Weights of a small sound classifier.
Training: adamw at rate 0.0046, 18400 steps, batches of 128, held-out accuracy 48%.
Data: trained on acted Russian speech (Dusha), 26041 training examples, 90.4 epochs.
Rows from block 8, named by matrix and row number. Rows with one number belong to one channel. Each number is 128 + 24 x the weight over the matrix's rms, rounded and kept within 0 to 255. All counts start at 0. Numbers have three digits each.
# filt: filter width-3 conv, dilation 8 (model.blocks.8.filt.weight, 320x320x3), inputs 128-191, a 3 kernel for each
# gate: gate width-3 conv, dilation 8 (model.blocks.8.gate.weight, 320x320x3), inputs 128-191, a 3 kernel for each
filt.190:124123134097100121134129135112127152091094093108153157094169138138093129131126135125091097157130146126098130132095127157143144133169101171095145165100094128091102129152163148171101140097115163123132129117120128107124119157144140160127130142120101138138127112145089103108152121140143136115142112129125144128159110125151113123102122129111154134147115135148099128138123140100115135114129130113147184175120146128088124122100098118162141119070105147147116151099093099092122161124133132125138165117150156154153150114133146100123104129166120123116167131121158126120123113150109126119
gate.190:146156124143131173136137122125100062126191168132124076149140103127119093162169136137112124094092158122114113108132166088088142122132170124119099125149167170200148123121130134151162110124136126127119118147094112106137166151098105095116155168172132119059111088088147176146141124136120140193107090151083088126140169172139141133139103072113116094129163144094107123145142097116116107148140083130103103127120164137124122117128125095078095136176180130122175130157170104126153128083129150171147145100090133119148148162152119136135128105130131143153145132137113117126102108098136158149
filt.191:118132137090105146126141137197159133174148115166166159166122116131123110133138121161136143102114117147117137107121091109110126100110135122123103074106113142144098122138160117121133141121096078097104153143129119117105129140173169113125076140139185150136121150124172134124088135125067087114081086100146105110088120097118136136188152151155163113139144110163145103137141129207175143170153132129140144091119123127143140147130103139128155145140105123110112076107098139128112096106127113134141104133134125110134083121117105130112099113132131102121085118134148124095161122135152160150
gate.191:103121117173151172082119108143134155179172146160158145140151145109089126086137116194124168141127153141096142113098137124107109131129132141086126117107122123136111136135133119124140096078100094104089117126099147095141137139137128136138108121094126133121118119127142129183130118113104124123152118153123119148100087111074101086157140136081103073144104143130104107105138124156135146111134119137150139149132171129137153122110131134154113156124173125116120098101121176128143113090112149160142075104095142132140100106114127099136095119104152128140089118114123117133159127143174143158
filt.192:146140108128104094131159146134136163087087086115124120107108161129151108116148125105067050129097116156121122158148144139107111095088101162152144149135100136129115095093119081102140154150135154149143138149137146138127120124126108107154116116088127123169155169104067094109156163116125132094128133109120130140141139114150152122117122142132164174117117078135123112124139169119114142127128147138128142157135114121110129123127114130127156111118096128116096155150141118098082146145152097119103199172146121089088139145109131139106173179157086067070122126112138143116128107129082095078
gate.192:151091136137136142105061114137146115143144139133159124143136132103121122129076137134149111091146126161146140122131123128161116120171140104108098120105130123096128127124148099132132114138119088056111140128151114147115145118145134186117124093157148141137118121119129141136086081120124117141112146125107168122096083121124091123133152117114107122128159123109151120131094137144174143148136135126133151112128125125099141114143112143167139130141125118155108102070123137189114091105107132086152113099115118149118121081135115110108135107152130162123149138174102127110135134133123126113
filt.193:126162171109108121144152180155142115127112133123125086126091090144167167156162180104144125133141128158159143151174163129125132101123124125149145118144175129140146131124127098081097143147134119140184133127119137157139116128114113093064115125163130115103135166161148133106146134181118114151130121130116105110145161178144164169119116076109116124161179137158169135136137119125126095122126099109108099138163160151151152136123108112107105149151135141153148128159189142149108113096116133138145130155173138165152125155177138185162128119149119117107101113123120160137144126111125140127
gate.193:097124111094129121160160120142117141122122105116098131139093124117149143136151120088108140148173151105120130122157123162163148112121144132158140122154131118122112149139121116129138162135118166191139129108086148160159099073115142121126092138129134092116145151133100101140162174177119149123140153158179184171142161138143149136118079113152126102118129123141152128108103114127129116137085094128101103114157154095113123161167122156096126105129122132157157120172135139117135168172170103106107144157148121138156124145124130162142142131119089128155108129103149181154143129128097096131
filt.194:139150108124151152118145098109071092138126149114062116137096114137130114120148093133107148115150157137108114135160121114138160156156178122114106143173157101114095121109105154149157108134112097172123135144112110116133131122131142121158139174132128081088126129108169103160095147095146183154135112144149142171127145118123144100147090109147156117101125136116129127131118091137065103157108092152113122093128140109140135145144130112108121127154150102134170127174115135106130103124131114118122097116088104088131144167126141131126151148133131107167160178143147125122104095107143098149
gate.194:127125123141134110118104139117135143131133141125147162121149139153150133099091100087108073081077089172174116136131134095093110096098102156149133143127116153140138072081093100098114158151161137121134155159178129144173115120131123136124104091096135146144130111126132142109096089140144116120130148124122134151146138136126128162131134132138146155128074114120103125154138130129145141164165139121148117113091089104108080161157137125126117154115122080070097146137117134119128127118119112082075126135122081063101132122128147123138139162165119110091120109089137148154111119108100120111
filt.195:149140115137135187130136107062078067132144117109122135101113113119101096139133079103092107124120145110088107146158158104121177141153178128123089179153143148137087098105122150150154127138129140127137136144121111123158134123098112117125169155148085096098097106106119129101134117137173152181126136163101111188141143122126141119096096108106141111134126104116117125118108061066104082114111095113104120139117137112127097137115126092106153133142124141138155166147128096137145130116176159154101120114114134131121164143120131131112127156153116098145156132121122122124074083088103113112
gate.195:125142134089110135151096160152170118144144151131183118126181109129143104145123169150155152119048131098145086109084128126086129121114161116126088129086147127145124122126131141143153142114135152097136128161127141079124143186145128143125123110159136205114139106111134160139153088122090058140119075132125087139131109128158104140123199122125121114133125138142093138152167123156179123134205120130170113118054134123138140148135114117111122120139153117063146120090137122136136143129148136125137128100127124086150123101139124119127109135137134144150105125121133113110144145117137155138
filt.196:121142122109134141097107120159137137139112141171143130183145154109115126135143143154158117090092111137161139099078109085095113117147126114119145087122113141138133166167163140143116097077110089117156116076114096083106169154132129135148127165139158140143099106118130130120108119124075113119080101117088105111098101122093095105162135137103091114136110091100086107166171163184138142162147139153152140106138122149147143100090143154153167130106136103123116098122138117087118111133119150156151123134136138139110102109098089109088108101123166175141100136098112113108160157162158159109
gate.196:135176159106089099147196162154140103130135120141103086140109116119138136159191184115129121106127138126148090116142111124120139103079166134154108111134157116160134134145135112093174118144097143168157127158134121118108151134141124092103106139170158119107138149144121126133140156157097126163092098123119080119121154148134154150154115102146152140153174143122139113153165128135133094139122114133105120116133136118156110117126133124088105112146102102109141123146144104089080116103152114161148138150143106105112130158171124139164130111102111089136107136183131140118139146113122144166
filt.197:183134141114134120194157144131125146104127151118114113085103131156102153183152165111116133138128090121115113162145121123103097102114123172117114160139128147150138143151119106125125149145120211170121127124154147135122124130117046110102156131114102114141192126124096132189213169116141134107126118119117103104195146148204143129086110131131124128124127140151129140148168164111112152104111139118137114171155122155161124116098135072103094141138135136120111200148125115109120158128094145159156198126110144128119192134142144123157163154122099113123144120110145107139123136098116125144
gate.197:175137127181180132147129128106115146143126119116103155081098122154126146126101106123131125114142120137155144182178151120143131125109113138129147176145126132112148118121104127106121138130149134142110129127151155148151105114124061104116118134095098100133148153141144108109134163128158164117159174137109134129164137134174140141109114141114118137160135159155131143111105106115098155110080122080127122141168123113150121139125127070097111166148129123110127159143122121105160122135130142145117127129130136112137185148130175154164108149107100106108146151118147126111092114124137119134
filt.198:118121142201142154089121112079094113149113125125090135121094130103130132096105106140135136135188137140122134163164125102161159160150144126135138146165138133119098144126136160123125102148124120154126116126122152176133126087118129122139126128154093072122079131142172111105095135109165180147168204135149180166129143129097143118118085110102116128121146122116167122111091094090089134108077136097082166136154116162135112122141148112120139167130109139169141156150126133149132120158141144118119065134149124144113131149137118162145124118135143121138134146158138166134099095102129090160
gate.198:114150132128075135095135128148176143117122112146155153158179132108134141110165136147111148133097131129106110097086096137135129127074129122151132097087121110134124144146145132095124099111119117111113100147121105081116157169134166136137135111124145176137128158145140146139110120132107072104107076108121097126112114125099122118153180169103153124110124132088108129129167132164169154143186139176183137123090134152128127116121127143141136104095115124091142115110122130124125132115116110139122133140135129104145091119136103121121131123118155123142114106108118134124159147136147138151
filt.199:130131144129099076131170174117152141099130077137123080146142113097126155148167168106122096116127150080109094107136140125109164136096104092148140107091129119124082134127125148116097110144148118120151128122111118132127154125096130107094128106119139158145093121180158170118118130138133089118090102138139127158116117140111103149153148108155146161107161119113153169143160118097135115126149133132123153106129120135157129111117150140122131125165101146118134111115118112136123152123164112128111109104179112126117117117161087109151127126135135110104111113168126147148124142113121138116
gate.199:083134130167144141078144134107095120111124101161120140148097141076130132090137138141149149141128135143139141126127100150133156168136131133146160110159123103157121170127150162111109107134112125128137079127108112109109155140133168079116165175163123088123096139148131096083146156135140155129137118113148090123084158113092145123108085132081109123101158111104141124100091098103100098118108119168108134140150141134116130086117100165106167119133105154143144110157135135122114158130151135162134109138163159131139091157132076144111154109127161125141139176167093117127144116136142155142
filt.200:121125125157135103121103168137144160137141112135135144155160142105100116139111157180169144107121144138148111087104100134119144127110105129151153099101103106118109173174179146134112058089107111120135069081068077088099186162153111145122152121130150150137110103144135124114126141162098105092103108111089118131074093107095088143147168140098117141097140123053092131143144145138146145135136118181171177103118127193164168085107102148165180128135132119117137105119115109118161160138158187167155114125157132133152117101128104083108093102087163165154148143116084119113157182169170150159
gate.200:131136149109115126100110133187151115120133150164141150143145132135133098127143158122128124104108111154120114134142146123112114109127130146119117109113128127130172121116123099111120102121113101106136159150157070078075128139174153144134096115177187163136141132130140161134101098121088117126093104070126125061095109121094116140189153119143151126127135139136139125172164166183127114166166152158138145097100114124133161138114098149138100124151147078098113084107111089117094096112100130142163108110123080091110093125128131123133122127134159133113142159146133116111138108111127127156
filt.201:096134080134156119095116086112095149115143087120124153130135153122114111095131076105129123172141129133119126148154121149127143147178150154111130134144082090121055144138120135161131132103124125133075110153102144131138092128165145120163133139111106091166136120136115149152137126134158164089132142155151136141129128067114152109097070142117119116093124094126106101080109125130097146107115142127112146144137100107103126149121107147102148123139110155140126130129079127116146131112139095119081123119117130127133123150094123134110119112147135121121136145136134136096130107145107150123
gate.201:161112176129141119156114177118156139124110079097175107101140119135105136153105169096096106118114127142140111134116113118133130109119136132124109149074125143088088116145149128122117133098122168113153162117137115150102141175147129150101123115134124164143138152191118126142118144153141093131111131138101138142155092145152118150128167137175141146126111103128114137137128138110162131138153144100137140111106112107126124136091104104145124131122094103125105162086132078127108116133139131108131130133158078115108147101154133099146114127137108140128158117166127114118137144086089125121
filt.202:070142153116101112108140129146148148136107140125130104124146140124149192106142136122117124192156148119110163147111125152156148135147126097107136123125120094087083139140139145144122131126119107115120124128114163116090100135103145134132092114120125150156115145176158138136139130103124113109171148149176149154122128151119149142122146114139146158151128154154151145059112109128145168084137149110157161148122120074106113114116168132137129132104100159117108109105119152124119117148124100111100105125152133139123110141153133139178088101108130132117102161184136115150135133135115144127
gate.202:126141187076102142147160191139144127106118117116120084142128093117158175152152175103128144099115111130154173130127154144099107107096073131146186108112154117146143132144144136094085116138161133150168124129108112138155130112114116111073108115127147143128134145160121137138127146162108112131104115145116117096112142186137152183129108133128130116091123120116134155139154149122143137142131114144130118108144156119135160101124135143124084108120170121104093118136201104098116161110148133147151145142181112129128122140175106139160118136132117107112136112116127181181140140141116126114
filt.203:147148142116169160136123126135090086153152155126110125133096117122137104138140142125165132111155128124125113117155128080105104117126163114135083133153139183173165127126147113114164135143092143138128169113116103130113142112141118111109138152181126076077144135088106129141127148138131156167105148118106116111131154126144131128126082080143087102118152151132139095146133129129100105149090088120087080098173153134168149126134095136098111134186139114161165130160133103131104088113105144158158133131105118152153136147151118130107128106095120153153132141140106130126128117118152162158
gate.203:100156110124140121112131137151121113104109085149117107143149110119145124106149107126116092120099154136125117120113145121072156118136131165125092108128137120146098122140127116145115145088133141137149139155126118080148145157087156134128112159136160140103145134134105146084149124123108151158115107150126102174114127135112117144177143092134145166098077101123084163153168092125099105180174116157151090104102139151145091138136135158128149128118111106072148121148128124073115129097144128159088132115147108088127103140143110133134148151139124127113129158148104100142141108101112115080
filt.204:090119109130133151117113127142129130137118157120166200103129155110126089099120143143146132162121080153125089162138130125102087122140114133121098148138098132178189113103122106137129147103089155119120127139173156136117115155179139117135112153151113124149131115078091132126129125128123115118124105077125094089117118074127138104085123158131118136165141096165123089121123156150145123119136137106126129165133098143161166137096074127115156121120141141138117116121091124098086112111115101150178131135104149141102111144107140125058137147167119115122115135107120097077164124121101156145
gate.204:167100131148140149142119136107126105134119119110088079111088108145144113138101142128101096124184130158163123139181142143163135110100102134149139150150142137083112119106126095089112144176156152172162156109124133185133115070126110144119136107124105104121155171128101081097111132132139140144130194151113169131147151131146126151105065101107126129155159104133173128137096122108107108137091135100131144143160125162133116135176150115134129154147109122149123141140128135146100139168173134093125160160142121126115147134143138148124140148157113121112124121128155146134130149138137081087
filt.205:138096088136093139146129127119123124114118119126125106127155101117093088159139111156099129129147186118108143096083160131149161127117112121125149142098143136116110139159159145146126111127145138142167109106112109101162159166103111145148161143130117143094120104111129106066148142162124120135129102151101108140127095144145116142145133094092131132132070115115102161134141122105104112117139084108156134155135160142151144106087128128187174124115125148143159146134164124091121129175158143141128142121134166127144144116103110080112097124111141115119150128106096084131141176189148109096
gate.205:132135143121136172118118122116126083115151107146127083154143073118126165138143127121147157102120161093134159086110152110099144141150168093134151104116177110155114139155147149148135096088106105135159107124090070087133165129099142144137152157147145143089132105145145146130110099131115118170125093167110097145105121155116099130164170126132115104083125131086112135144153117142152082161150099148133107080113167132145150108119152156137128083131133123120158109119172121134146133101167154166129124123163122138157125126145104113162109116119158184181159148187098128160114134113149169149
filt.206:131108111134153154149133123113153140121123162110147160120155179162136081149121126147155193149152119159150134116107091138153120117100141148156101153100086121112111161180158100101146095116084162155090081107132124131119120121156096142144165136133100134144139152092132117161160156114164113097127139126131143121162120073144105081117148157106126114139114121123132114132129143081125122102109133097123117184150120157169140106105123138177170135133146151147121170121081136146160120115086170132168155152074163129142164097077133095081080083056146155181154092105137125112149176155145139193
gate.206:140149112160143118155158131106099119164134132106132156080134129125124091165145121110120111158108109100121110159133135129136148122136144124109106173128116144116119115133118137149135134117125196139109120137143143119134128150120100107122156167138069115127143128088106120102181139118171143126140118113122121136155132110154153119081092123117132157148100097135087121130118083060109134068117113086126138181124101133107104114096109089102147144109103144116145158123085084093091117144143157140132130148119146098091154159126135136118121142156106089096135157114129125133116107102112128137