Weights of a small sound classifier.
Training: adamw at rate 0.0046, 18400 steps, batches of 128, held-out accuracy 48%.
Data: trained on acted Russian speech (Dusha), 26041 training examples, 90.4 epochs.
Rows from block 9, named by matrix and row number. Rows with one number belong to one channel. Each number is 50 + 12 x the weight over its row's rms, rounded and kept within 0 to 99. All counts start at 0. After the name is the row's rms in percent of the matrix's.
# filt: filter width-3 conv, dilation 16 (model.blocks.9.filt.weight, 320x320x3), inputs 108-134, a 3 kernel for each
# gate: gate width-3 conv, dilation 16 (model.blocks.9.gate.weight, 320x320x3), inputs 108-134, a 3 kernel for each
filt.18 093:31 52 38 31 50 44 62 51 65 62 48 62 62 52 59 52 75 58 48 67 49 27 47 53 48 39 33 60 61 60 54 37 29 40 42 50 69 63 29 41 64 70 62 53 65 60 46 45 46 28 40 35 50 32 63 60 55 50 47 32 35 59 49 35 43 56 39 46 57 58 63 47 39 29 59 71 51 40 57 56 47
filt.19 102:38 30 43 52 38 39 44 52 54 57 67 55 53 67 53 63 47 63 40 42 57 40 24 31 86 72 62 55 56 65 46 46 31 42 47 44 55 60 55 56 55 45 51 57 66 40 44 58 69 50 38 45 37 42 63 69 54 57 56 52 26 34 53 48 47 35 41 31 36 43 55 66 35 33 40 54 55 39 51 54 53
filt.20 098:38 50 21 47 57 28 69 59 66 63 56 73 59 34 51 60 50 52 50 32 32 36 44 40 51 64 43 66 40 63 51 67 58 31 52 47 53 60 70 60 34 47 62 49 51 49 53 74 46 68 44 41 48 36 57 57 73 32 52 38 55 41 27 41 64 50 48 53 34 48 45 63 46 47 58 52 52 63 51 45 60
filt.21 099:61 48 34 53 56 43 47 40 64 53 43 57 45 58 59 65 60 65 53 56 51 57 60 35 62 50 56 59 53 58 22 38 60 58 68 31 62 39 41 46 58 51 59 47 61 74 44 51 30 42 49 66 56 38 57 53 57 66 54 36 66 66 44 46 56 41 41 63 53 68 52 39 54 59 44 48 37 57 32 47 60
filt.22 094:50 47 48 36 54 44 55 45 47 44 50 56 49 29 29 45 50 56 36 48 64 36 65 37 61 60 65 54 44 47 61 64 71 48 71 85 68 58 64 49 21 35 54 29 40 58 47 30 55 62 66 45 37 33 49 55 61 47 36 44 25 40 37 41 67 44 54 53 57 50 34 46 41 73 50 50 47 58 56 47 39
filt.23 107:38 28 49 43 26 61 55 80 50 62 69 46 58 59 47 59 70 63 49 44 62 40 27 57 63 40 38 59 55 51 46 41 37 41 61 40 60 58 46 44 55 56 54 69 68 49 48 53 46 20 35 40 27 50 62 71 51 53 43 43 35 33 62 37 50 59 45 43 55 65 84 55 40 45 49 67 76 54 43 50 38
filt.24 112:56 68 70 45 57 66 48 48 35 38 28 24 52 40 50 68 73 56 69 71 53 44 42 60 25 56 59 42 43 58 50 55 39 41 47 36 41 37 48 58 50 53 57 53 62 54 37 50 29 41 40 59 62 73 40 26 29 53 51 61 59 67 76 42 53 47 52 70 78 62 58 58 38 43 54 50 40 30 50 39 47
filt.25 093:56 60 32 62 61 44 49 52 56 59 51 77 47 46 51 45 52 47 52 63 43 45 50 37 42 59 57 36 36 42 63 61 71 48 59 50 58 37 56 43 60 43 47 59 53 45 30 41 60 60 58 64 50 34 54 55 67 43 40 24 42 40 34 67 63 73 44 46 25 42 39 43 48 51 65 54 51 69 39 39 48
filt.26 096:40 59 62 52 31 59 57 48 40 69 52 34 47 24 30 47 40 60 51 52 44 59 54 63 52 45 47 54 20 33 50 52 64 55 69 63 62 63 28 46 24 32 38 34 35 53 54 40 56 56 59 33 52 64 63 51 44 45 57 41 45 46 60 58 44 65 27 31 37 44 73 45 59 63 46 68 34 33 52 40 38
filt.27 112:72 65 63 55 46 60 53 65 34 22 36 28 49 40 57 57 54 56 57 52 55 53 42 54 31 45 45 38 37 51 40 48 44 48 56 56 42 49 47 53 57 53 44 52 51 54 57 47 47 42 41 75 63 75 26 30 33 59 60 62 83 79 77 47 58 37 52 63 56 52 59 65 47 45 46 33 50 34 53 59 52
filt.28 093:43 50 50 53 40 55 51 50 67 51 42 51 36 42 47 32 47 47 33 34 48 66 51 47 55 61 47 44 27 54 74 66 58 57 47 38 70 36 30 24 42 42 28 37 42 51 51 70 73 67 50 40 54 53 59 45 43 49 46 32 30 44 66 52 58 48 45 43 49 43 40 36 74 47 52 52 37 49 50 43 62
filt.29 099:63 33 62 51 44 70 53 62 29 25 57 31 63 60 50 71 53 53 61 56 75 47 36 51 24 36 43 41 51 48 43 50 37 42 40 55 15 45 45 56 55 69 65 56 50 53 47 33 43 41 48 68 43 59 39 53 39 51 27 55 67 55 66 24 36 61 54 47 57 53 51 44 28 55 52 25 64 46 40 63 42
filt.30 093:49 58 57 63 60 68 30 34 48 40 42 50 62 44 32 58 43 56 55 59 70 32 59 58 30 29 41 39 68 75 27 44 43 19 57 57 35 53 48 84 56 50 75 40 40 35 43 42 45 54 37 54 57 54 54 43 39 49 56 54 51 54 66 48 47 54 27 56 49 50 37 54 19 43 53 42 32 57 62 44 63
filt.31 097:43 62 58 53 77 50 51 31 41 50 48 54 61 55 39 74 48 52 69 64 45 44 59 56 44 49 60 63 47 28 36 48 58 49 62 61 37 43 59 75 60 39 66 52 33 21 31 55 32 51 56 35 52 54 53 50 56 31 55 67 60 65 46 56 66 45 50 53 31 50 46 50 39 50 45 58 42 48 47 31 31
filt.32 103:72 66 44 59 68 52 30 26 48 41 32 60 40 53 58 40 53 54 49 70 53 69 56 48 57 56 53 47 62 68 57 45 40 60 40 42 44 35 57 38 63 52 42 50 49 56 40 59 56 52 40 70 74 44 40 35 55 54 52 45 63 80 57 49 48 47 44 58 40 49 40 58 68 41 59 29 38 61 23 39 52
filt.33 098:48 66 41 54 57 33 48 43 71 45 36 51 46 66 50 58 79 57 72 65 22 64 47 33 32 41 76 63 60 52 47 42 54 28 50 50 50 30 38 49 75 51 52 64 67 46 27 65 38 35 49 48 67 48 40 38 41 45 49 46 58 73 49 37 50 49 50 64 52 50 60 41 53 31 42 55 42 61 51 47 60
filt.34 100:70 39 51 66 35 70 48 77 49 27 51 47 43 59 39 51 61 52 33 39 53 63 34 43 59 53 60 50 31 60 48 63 58 54 42 55 27 40 49 56 48 46 45 60 48 56 46 35 62 58 45 69 39 58 32 55 46 52 14 37 67 39 66 50 67 73 68 53 71 30 43 47 56 57 63 28 67 70 44 59 62
filt.35 102:55 72 38 68 44 38 33 44 68 45 35 54 41 38 51 46 39 59 51 42 51 48 55 44 51 52 47 46 25 40 55 48 48 44 60 49 35 37 43 56 39 59 47 37 54 34 64 53 75 77 50 50 64 40 41 47 47 67 76 53 57 58 42 65 63 54 63 60 62 26 50 54 47 37 46 39 32 65 56 43 64
filt.36 109:84 47 38 68 53 49 28 45 50 30 60 47 46 60 45 45 49 77 72 61 75 67 48 50 65 68 54 42 47 42 38 39 43 53 49 70 54 49 53 54 63 53 50 63 52 37 42 39 46 49 38 70 53 42 39 55 59 70 61 44 60 46 49 50 49 59 59 37 38 54 52 71 48 43 64 35 52 49 31 48 57
filt.37 094:42 34 45 50 48 71 56 48 30 59 58 49 63 61 24 69 67 36 61 55 41 42 36 62 29 52 54 44 52 51 33 43 59 46 48 70 54 53 61 81 61 27 61 51 11 45 41 50 41 54 74 43 36 50 68 61 50 69 60 60 56 41 45 62 57 71 34 49 42 61 44 30 35 53 69 52 54 40 53 62 51
gate.18 097:57 51 48 24 33 47 66 73 57 49 48 48 75 59 49 53 51 61 26 30 41 38 53 44 64 53 65 38 18 26 58 73 64 53 45 63 41 26 30 60 41 44 68 51 49 63 81 45 48 54 57 55 58 57 55 41 41 51 31 29 44 46 46 59 66 73 46 45 43 55 42 43 47 57 69 48 52 53 43 47 46
gate.19 094:50 51 49 47 52 39 49 51 60 53 47 35 65 81 55 50 65 81 40 42 59 39 29 27 72 58 72 65 40 55 58 54 60 33 35 54 52 36 54 58 70 36 45 67 56 65 35 49 55 52 35 63 70 58 45 44 32 50 51 41 48 49 60 37 40 46 40 48 63 45 46 77 34 30 39 40 44 36 46 51 49
gate.20 101:27 49 48 44 62 40 57 40 44 74 56 54 51 43 43 48 43 33 39 52 63 39 59 41 51 57 64 62 54 53 55 42 55 39 50 40 76 68 86 41 41 31 45 35 48 54 44 54 46 53 47 34 44 45 62 61 51 45 56 71 33 46 31 48 44 12 43 42 47 48 34 72 52 61 53 71 41 55 66 52 44
gate.21 112:41 31 45 71 56 46 33 41 41 55 75 60 63 65 59 68 54 55 53 32 52 36 39 50 75 58 61 74 39 49 39 50 42 40 35 63 63 58 66 59 47 50 53 58 47 25 49 46 42 61 46 37 32 32 67 86 71 42 50 56 34 27 32 53 58 48 56 30 39 42 41 53 50 39 47 62 64 55 50 49 45
gate.22 095:42 47 32 42 72 53 49 38 49 57 46 58 28 40 56 25 60 57 40 60 45 62 57 32 53 61 64 57 47 49 54 45 60 83 43 22 89 57 51 29 50 52 30 50 57 62 30 28 56 52 53 51 45 35 48 54 65 67 44 40 38 57 33 41 67 52 43 48 39 59 41 45 71 52 40 68 68 63 54 55 50
gate.23 088:62 39 52 58 58 38 38 51 67 44 58 40 45 84 61 59 60 68 70 51 39 41 37 34 64 32 56 55 68 12 46 37 52 48 11 52 54 45 19 67 84 67 56 79 66 34 47 36 43 50 62 61 46 50 39 44 41 58 37 49 52 58 53 58 52 81 58 47 45 54 42 50 33 30 25 42 56 35 57 70 50
gate.24 103:44 24 55 55 45 50 41 60 43 50 65 49 39 49 60 36 37 44 39 39 56 68 54 61 35 40 13 49 52 57 69 48 32 61 69 66 62 71 52 38 47 71 27 50 56 45 56 58 68 47 31 46 40 59 41 65 52 44 45 66 41 42 59 51 56 57 55 41 46 35 66 62 72 78 57 54 79 54 60 76 59
gate.25 116:52 55 66 57 66 62 38 36 29 48 44 56 59 47 48 70 59 45 82 69 59 52 50 70 61 72 68 67 70 49 37 42 47 50 49 59 59 60 63 55 52 38 62 50 41 39 38 51 25 38 53 47 57 59 53 52 54 57 60 56 57 62 49 33 47 46 52 65 48 63 48 49 44 43 54 38 38 39 33 31 09
gate.26 102:57 57 35 71 58 45 35 43 59 35 49 60 55 39 41 47 45 43 55 56 32 61 64 41 50 46 48 43 52 38 48 52 65 35 61 55 30 56 58 65 37 46 51 36 47 37 56 48 60 52 68 62 50 31 40 50 63 47 48 40 67 54 29 59 65 73 55 43 41 30 52 44 52 63 52 38 46 61 46 38 67
gate.27 109:39 26 41 62 53 43 37 48 60 61 71 64 52 48 52 50 50 44 38 27 34 56 37 46 61 61 49 49 55 52 49 70 48 60 41 43 57 57 67 41 33 37 44 51 57 38 48 55 61 65 50 30 34 32 65 67 73 44 32 46 37 22 27 64 61 53 51 55 52 36 36 50 54 52 56 57 63 61 56 55 53
gate.28 111:45 40 30 50 49 35 47 52 70 55 67 66 45 47 59 44 42 56 38 48 40 49 53 34 43 45 24 39 70 52 45 46 45 56 62 48 48 75 46 50 30 59 46 46 71 53 66 43 61 49 39 48 42 25 55 58 74 56 50 44 47 44 30 54 39 62 46 53 51 48 53 55 58 63 51 50 57 65 60 68 82
gate.29 097:52 44 28 66 52 36 36 59 62 52 60 58 53 45 63 42 52 58 55 64 40 64 48 20 58 51 43 67 53 49 46 50 58 73 63 17 56 51 41 38 52 63 31 49 74 40 39 49 60 44 60 49 31 25 55 64 70 57 41 45 55 49 28 42 51 39 57 51 37 37 60 52 56 66 28 51 66 54 49 60 64
gate.30 107:40 51 29 48 47 29 59 45 66 61 53 64 61 62 57 54 42 68 37 33 50 50 55 30 59 61 55 43 54 53 52 49 61 47 43 45 46 45 48 53 60 71 50 50 61 58 56 40 54 61 51 40 57 28 65 63 71 49 51 31 21 30 20 50 44 54 34 50 40 42 41 55 53 43 43 51 41 62 48 40 57
gate.31 105:68 55 53 54 47 49 40 51 50 24 34 48 53 55 32 44 61 49 41 40 45 60 31 55 34 41 22 48 38 36 45 52 75 54 43 64 35 21 49 55 64 47 40 61 35 60 50 51 55 50 66 71 62 52 30 35 47 70 59 31 61 60 46 47 36 59 70 63 47 36 49 37 39 41 63 39 40 48 55 57 54
gate.32 096:68 44 54 45 41 35 58 70 67 37 55 45 60 41 61 50 48 59 44 30 29 38 45 31 56 47 48 26 32 45 36 65 48 41 38 41 31 55 38 71 27 57 79 57 71 54 67 47 37 47 51 58 43 54 35 49 38 66 46 44 67 53 45 61 49 59 55 47 63 63 65 41 30 41 18 53 53 43 53 50 57
gate.33 100:47 45 62 52 45 59 52 53 31 44 49 47 50 51 42 64 57 45 71 59 54 52 56 62 55 59 57 53 66 41 30 34 47 52 46 66 43 70 52 61 58 52 71 65 44 44 50 43 27 30 55 49 40 58 51 64 48 48 56 61 64 51 54 33 40 66 51 34 52 68 76 51 48 40 53 43 67 50 55 67 28
gate.34 099:18 37 45 28 45 51 85 53 54 69 50 44 70 51 39 49 40 50 45 37 62 24 40 52 46 43 52 39 48 43 56 52 55 43 20 55 58 45 52 54 45 38 79 50 44 62 60 39 41 63 48 23 52 54 69 38 43 40 40 39 31 40 52 54 43 43 42 57 52 61 38 56 50 40 59 76 45 49 82 59 52
gate.35 098:69 46 63 50 45 65 40 54 50 29 52 52 44 37 60 45 57 38 49 45 61 56 42 79 53 49 54 56 50 62 37 59 32 37 41 65 46 59 60 51 47 45 52 52 47 53 52 59 41 47 36 82 61 54 35 41 38 81 42 67 68 53 72 26 40 55 64 57 53 57 54 70 37 51 62 31 51 58 37 55 36
gate.36 099:63 37 63 54 48 44 50 53 37 29 47 35 61 57 40 63 57 50 61 55 53 43 30 45 38 46 52 48 49 27 42 61 44 36 30 42 28 43 23 53 55 74 47 50 54 46 43 35 47 56 60 61 49 69 35 42 34 62 46 53 67 49 56 37 38 40 55 39 37 49 51 39 32 34 35 35 62 27 56 69 38
gate.37 102:57 72 62 42 53 67 54 46 49 44 40 41 68 68 61 63 72 71 59 70 64 29 48 55 47 41 52 59 43 41 31 23 41 33 48 39 51 42 26 69 75 64 74 52 51 53 49 47 33 41 54 56 64 63 41 40 45 66 69 58 56 70 63 50 60 50 41 50 54 71 56 45 27 34 41 44 39 35 46 41 37